config.toml
horizontal_flip = false
muon_scale = "match_rms_adamw"
batch_size = 128
epochs = 35.6
final_lr_fraction = 0
Rows from block 2 of a small image classifier, named by matrix and row number. Rows with one number belong to one channel. Each number is 128 + 32 x the weight over its row's rms, rounded and kept within 0 to 255. All counts start at 0. Numbers have three digits each.
Before each channel's rows are labels from the 100 images, of 14976, where the channel reaches its highest value: "responds to" is what is common among them. Only what is clearly more common there than usual is listed. The data: retinal OCT scans (Kermany 2017).
# convs0: first 3x3 conv, stride 2 (model.blocks.2.convs.0.weight, 272x160x3x3, each kernel summed), inputs 0-79
# convs1: second 3x3 conv (model.blocks.2.convs.1.weight, 272x272x3x3, transposed, each kernel summed), outputs 0-90

responds to: finding: drusen
convs0.103:130104165118124092113156138111079109141134112119181131116113099124158102099094109144150105119121133080145156121157190122121117186110165079125106119098188117143164102063097115117110133164149156127148139099167079132128139104108093043108078176
convs1.103:146146116106104089163080139187025112114154063111136046096136098069048134122114023105140153110096136066144095126120125170125131166127071134118093122129070135115156055140121145105147105120101165073157054101172138118122107157097091119131130157113115145123163121141104107126159

responds to: finding: diabetic macular edema
convs0.50:145131155181103142041141148097131142156131164159142121123145124166125151133079092108197129168106122137109093088118152159190091165173180125074095137140105159175189131142143184147107095176141188064140106133138126113139096154135090116126103128
convs1.50:108109122109174092072119131133077102163168133137088133161177133130119126186114225069142148145068166118119089111113162137138074117165080118117165108102100131173115121113156142132153066151121090145164182137133122125087129152061129100114196089142182109138153096115090094113133

responds to: finding: choroidal neovascularization
convs0.144:129220100165135162132120071163129095110141147125169089143148178139129112127080146111086137122103243162166142123075158140165085104114164128074077146136161083169130102099103076087139145099118135120121199086086099092157194087065124132207192125
convs1.144:105090118164123113119161129205120118115174079101109069126084127184163123086119086126102146076136106122155161149102111148106087155110149088154070134117139143066154114129161091130091104165114095123131100185099157107126114147133132113163111111124104113161132102056075152146079

responds to: finding: choroidal neovascularization
convs0.110:101140156140193125109175124073065138101107175113113116083161143080123141149098135159085149137111160118132168109074138130077143219077132117128124123122103108117096124134138115122181114111078126118106116126100146152077117166081165142157184067
convs1.110:123144077067081113169156134173118102139096120115115142099133095088154152085159135094014153188109095104112115065100147089135105142134123141105126082176105126143126116146122098135159092152150113136124128117141148081111121136105079103137131117166194140120153177138158122148144

responds to: finding: choroidal neovascularization
convs0.139:097114138105079100117150086109113143143132147087094184228151138097144114175104183208141150122146166108144070140071093160135157108183156112110102104132126147197108134121073147131111108110129169108127141128171100139142127109149161159121128069
convs1.139:124089113122132121151095090124139104101183106082145114128121123070163146084123099152123113133106141111148123115113113084127100178087163052119196040165144084081155109160103138071121159126182185150130126182097153118109086085102173121154147137099097137099168158110166098144165

responds to: finding: drusen
convs0.270:176084143146096113135108177117098085146154113123097100127096109112133151123179128113173088166117148159176130113091129116093102076155182157128144129091121162165152068096078191119082106103112094156112123099187147167174143102065141134077139088
convs1.270:121237123143128120117088081136152122130186130119115108110167131198102170150119132147140091094092090126157134089144146154070182131097126116118139181133139114160134150123108154113126109134142147102098133095096130122091137126123120178111131107124063173162105118144074151152172

responds to: finding: normal
convs0.242:097095101094111110152190117090146114101189119134118147164130140101086130139148153112134110137134153102142118100095162082094100104160057140101149172147130125161175120084091133113093117077103187176107152166130182162136121117140105150082150120
convs1.242:124112126092175083110136114105130119135106110138114125162056136084128094178035146128154094143138149077159070141113168111099109136126134136109024175100119135066090175108138161162133110098105127139078068150186128144179077097134128066093142112127121094109142120115169147147091

responds to: finding: drusen
convs0.29:201118125109124098151083125109148095071103174163161099104143161130120134159108083111156159158125128074097137109169089151118132202150103158129165120135150103117143129110118138068116122150114099109165071104112145165117125108163122106180187101
convs1.29:150098170146075133145155142156149168100089116198120135170080079155142137130161081089105150114134149097148121034120131155132174161103161141146196153140151140202133199108110142104055108168147133101123091059104153090146162154113138121111166084124165148181134157044211133150144

responds to: finding: drusen
convs0.214:102149154122186146104109095170118127135130116119116096069123173156122104095153105100110117144108045122162106116101141147124104120133097136136125146157123173124196172186197212086109147082139125123173112120147057117111139109149122145135074138
convs1.214:096194141150119122170131132081121130141163085055047117140146179128143146191132104078126079088112153119186105121116128082162161089126157117140104136109104136169102122129125143117152113123067105132137121196213128108114101150163143135128164138126090112061109105119086117119147

responds to: finding: diabetic macular edema
convs0.236:103087160111164145099060186126135167117142102123159120103192123119092096058203161176119105130179117157064111177097124132138196158133117117078128032104127128076176117111120084143136184144133195080114073159163120208127134115060121075139132171
convs1.236:083107103126125173131097108172161151116106155111100084131122145117131117055156095157112108137150097107122130181124130118090118086125111123098102107146124125106094121176073111148086091132121125161085064112098075124084087130117115092123098151119114125084150174095073115143143

responds to: finding: drusen
convs0.34:100120092118091187133148157167180118121163080120141129095118103134127139145098096095125131092099077123143199108115159122158071144142160107109165125142128142102051129132090068095138112179091101124083073165099135099177149159131116102089101067
convs1.34:102084163170064111082132073030115167158048143116134158074164105126153126147097118133116081145086113116171106138114155076143118104142104055138162120128071132121129060079144122105144187135178177199173081101153183118160102116135128129170102098094104137103087094115100108165126

responds to: finding: drusen
convs0.15:067160075157136123166111059132142084145083129138128134056098083096135117137148127102159119164117134133139137089150102107127087076103112119152081112177168116147217086147094086159093128148147115102177114090155157061113150097110116101097115151
convs1.15:166109159099143077146107105098101111093086127103140107152132167160099141122192185129141138078139175060150184111120147156123133132165117090069145102101177139124109120075119075095158127120107092120168072163188133122144133127126128162102117118121167119104165048145107141106182

responds to: finding: drusen
convs0.114:165102127108120127146185101101050133169109121139090081151106084153170110101179145152140189105123141145103135164123122150148137123140186094125128169201196108199119072116106152121117149135138150145112107085151148084112158142160135125129140122
convs1.114:118104170089089155147099148132151166163124154131118181055128144135126169155095126139137056109136095127126088111119084136120169103111162185147147176131147105099069132142135139132178147074149084134116126085142107109110108166136081157134111098144096132131144094155059078086178

responds to: finding: drusen
convs0.192:152171127143046091077135159118171116134079097137158138151118128184197141092092117152102146162095063123094122134155109156097146103072071114081130152159189108095163142127078159153151127154148097088156083136111125096144096099192147165169137132
convs1.192:124178159138013117107114113145142146120102123085126147135122115137108117169078047103093155089097168188179110137186067179084118075090132054100128119143106114156146131151130066092064144138074195121092158075156152144094124134092123106099165118148187150098103144101106135108114

responds to: finding: drusen
convs0.201:150083148209202095125142140115148129079139091167117088177157102131099160101100093123144115077162130129172164172099106084119178143098142095133119120110165108096077105107152175167130155090116153165098127089138094092134123162161105102090107141
convs1.201:112175101128121157186185141125174093146155084135036122088176104104130108169172100185103056084079129095089069120107106158103154129133140168112095139193119142165133048134127140138134104136093040123082179137178096135057117149134097150115099209148141095108110091131107140131131

responds to: finding: normal
convs0.102:117181165086128118090127165080204132100136135092138074123103111093078162141159102153091152146094134093106106066133150142102167082177139111108126150059098091121090129110126090081073088142139180134114144113113187111149125183201147115205140164
convs1.102:075112118105165170123064084047125150170102127157106165147110134077161128159143063102146151168200171079077165126095143082114163110088080114102052108086133093075092204141096126113119142189143133152080153115139127125181118110167113122066131131114157078145141113110118087134052

responds to: finding: normal
convs0.0:126172157064064112115173118143172142118162125121088138117073065102154048120132119128163111109107133124105139062124157148149107136147132167134120097149097099161150151148086112103120093104155184083105104139140110108138102153120120108063129171
convs1.0:101139093141137122119136163124137103176092166155108030102052139089085149153052184108142118130112172125099062135121154079159115126128114193113037126092111083115062115103137207163077135210083104091134144141100141149153157103126119058185085093157110054106114093123146124097100

responds to: finding: normal
convs0.249:099106142111085178191135131214127104138142085098105107177098146162134116165090142142157114115085095076140070136086174218178087183134150112170108163094142132088177161140100092121159106191141186119119159162111154201111112111124113098133068106
convs1.249:142083082089114103099087124088134068102105138099101165052142130083175117164199129084143096141118106156160101149112109091149118124153086097139163178057096140135104064120102130101128159056148120178159128081118152131120100100114146141129176131157137134100150095111123100151195

responds to: finding: choroidal neovascularization
convs0.127:105126141184144057196141157109127149079096156108128067144089107119091097151076082145097122193127202129181090085120155132165107115146080103162195146204088153128116145082136133122109099147080158187098131095163178128141172112162168101079129117
convs1.127:112138144180128123100179185141164177142115127108111178162117105108114121133112169212150141127171136050185132117095175136148130119167098127133139077114090157150189122100129143101156046101133140105146117155118106043165115103159114093130127088118086126123124124154049094162111

responds to: finding: normal
convs0.199:092076114102123136147156110172156110182159115132070118129179149138170179122142116076081137126082112109110094148144087115178085105101150151149149125092137178129169077138117122090104118131159171083121127156090148054117126157125124131089105113
convs1.199:119098138120150125141088165058115106125120134110094151135093133160217139112134153105079108130097119119174167116149104095104102092122065078122079158105184111135047146086076146199173124104101128153143175110128107127072070083131079110133115129090144096130124109178141112137163

responds to: finding: choroidal neovascularization
convs0.238:152172128117103114125172142076104110067129103142112061156138121155141138180133120114161112101133156131137125110121091099148087101105129120106134100161108161114118084122133102168140072111069104057202106148130168082158177091122108105120135083
convs1.238:162116062138128106088110111132149200123102170148092156144094150113133091107122161105101165119153155129163101080104097183101166135135104127164149148183133149162100128135103126103125165124149137121099103150146140133151161185115137136103078150123148152150039161158160100128092

responds to: finding: diabetic macular edema
convs0.248:171118136143091105058140159127200177115094073132138107134071126163115123151091126114126120154153108092072149119133086179153105138094141136114074095090080128140137134138144167142067127217144185097112086120172078101149071163138127126092177118
convs1.248:105052114131119138104100140115093103137134151085106203085137104080181113172130106163099145162094109114125074121088120120140231118084170089133149111092119139137132147085215160058130124133126179127157199125083136142094092125163146102132128050095121096153140129078149106189160

responds to: finding: diabetic macular edema
convs0.216:092130109143129143119111132153140145104173110117180157152064170178118220170136105102103088173165172062131098117092127157172168158130160193159183156144184077144143157140122147169113149137123195156134132150138095164130131111133120089144106158
convs1.216:144126143112114117131116175094107072135155128111088143131139184121161081188202076136146133097155082145116165113115146116140148088131142050110215073103139183128178144113141160153116094160083118147146048209069130129091156083152071093116133101122137052132130110101102100110083

responds to: finding: choroidal neovascularization; finding: drusen
convs0.32:108163155089118048187165113141133131123121137124225056137091074073124090132099073111154126130132142114169177158159112085127105130162156146141112110137177068099076075099122131113122152095192149125151173071115121147213110115134100155133144134
convs1.32:103174152143098146134091158145128158106104071119160013201114190171156137147112083097098119104190131118111126141156106177121096140153109178070153131160129059123176175156108078154174058124071122107150079149127124176114129123131120102100142135127116143094096123148043151138147

responds to: finding: diabetic macular edema
convs0.69:155109158105121149124113117111178126073170116129163096176166148157088158140165111147104100128117118078155088127126153174158089095148078147131075091136116082140148147103137205153128120114087149187128137120130139108073096136144069172127118165
convs1.69:101155106167097137111147102085084129126165109112087107148131141050123150136164159134088091125126138109156043163100142112195202117142151146112095161144117113121106145187085200121171022090070086161061137171161154096101104109129102111123118143163091157134085133113124149164080

responds to: finding: choroidal neovascularization
convs0.61:098110110087114103057133138093101129137159170132144079129168192113127102121198172191106114103223095121158141164112088120112141124206129138106128165137097086144165116098160170123131185086107112157165156184119116118104118115147102166178156077
convs1.61:124107164174221080151027098111147138128152128150178131120132116083111156109078105103067113159124135080118101125143101110120086144103137158126142069171147131122092147116108120136139137123125117121123139177135215175086109127109193137178143144103073171110097109099113156169166

responds to: finding: normal
convs0.117:117173150114099110124058120164099185118199133115125126117105103086148153105143142155156124117062071042116140087076153171181156050140060105107174117142113132083078069103133068097128093191180076140102116138146157137083125168156088108103144149
convs1.117:072088144108194093087091124080125113162118215043146124086132113123075116140132111116148132116110155110147144088101132142139149136168088093145129177112102061084087104132171127145116149165156150122158081084081106144103107066152142109177103101124134142161118106088137141122154

responds to: finding: diabetic macular edema
convs0.162:098131147186107107092157198123198183131098116144105153125215125042085128138087147149144100137153105117117126118096090102156121156111173100178112117144057149133133119106147113126131101179088160096113133128129078116131145117079156129130124159
convs1.162:070076125121199128069120161174115096166180167068112127108117113083130095151057153121149176176117054118131081126109120147111117084097105147070118136116156132077128086131083176164172100190110126084157093140122130178095114172122106115140139099148122113095116142103152123096173

responds to: finding: drusen
convs0.1:173143122141135121148117165099135117142106121107199163159056134093213102128086153069133133116118104116107130119155118106149139195100133091151062065121135133162083163065125133198100119160108157119102125139131123121115097125072175094125081177
convs1.1:160142125114081079180175140142156119171113171111173054123178132104091170124135070117153146114182145174136136090113138154123114122101074118158124126162081117115097150123098103127114144173101123051160073143123117155138139092061107113188084131115079142126139089141078154145141

responds to: finding: choroidal neovascularization
convs0.70:148090118054089144116141104128122120121084235086182080182136124130104153130137170111112136099157112126132132105149145170147072137166094124160120147061096158158150175120089169129104176179097138120161152107131157144063143161121167117105141056
convs1.70:092119096118142095092088128157147128129082107123134063134105071087130098162122136070107138060119154145132130139091066108111116089123161124146186137157130067065136136151135115140135080099133133089122136074081165146086105107083142140161173089096113104158082154116189151145089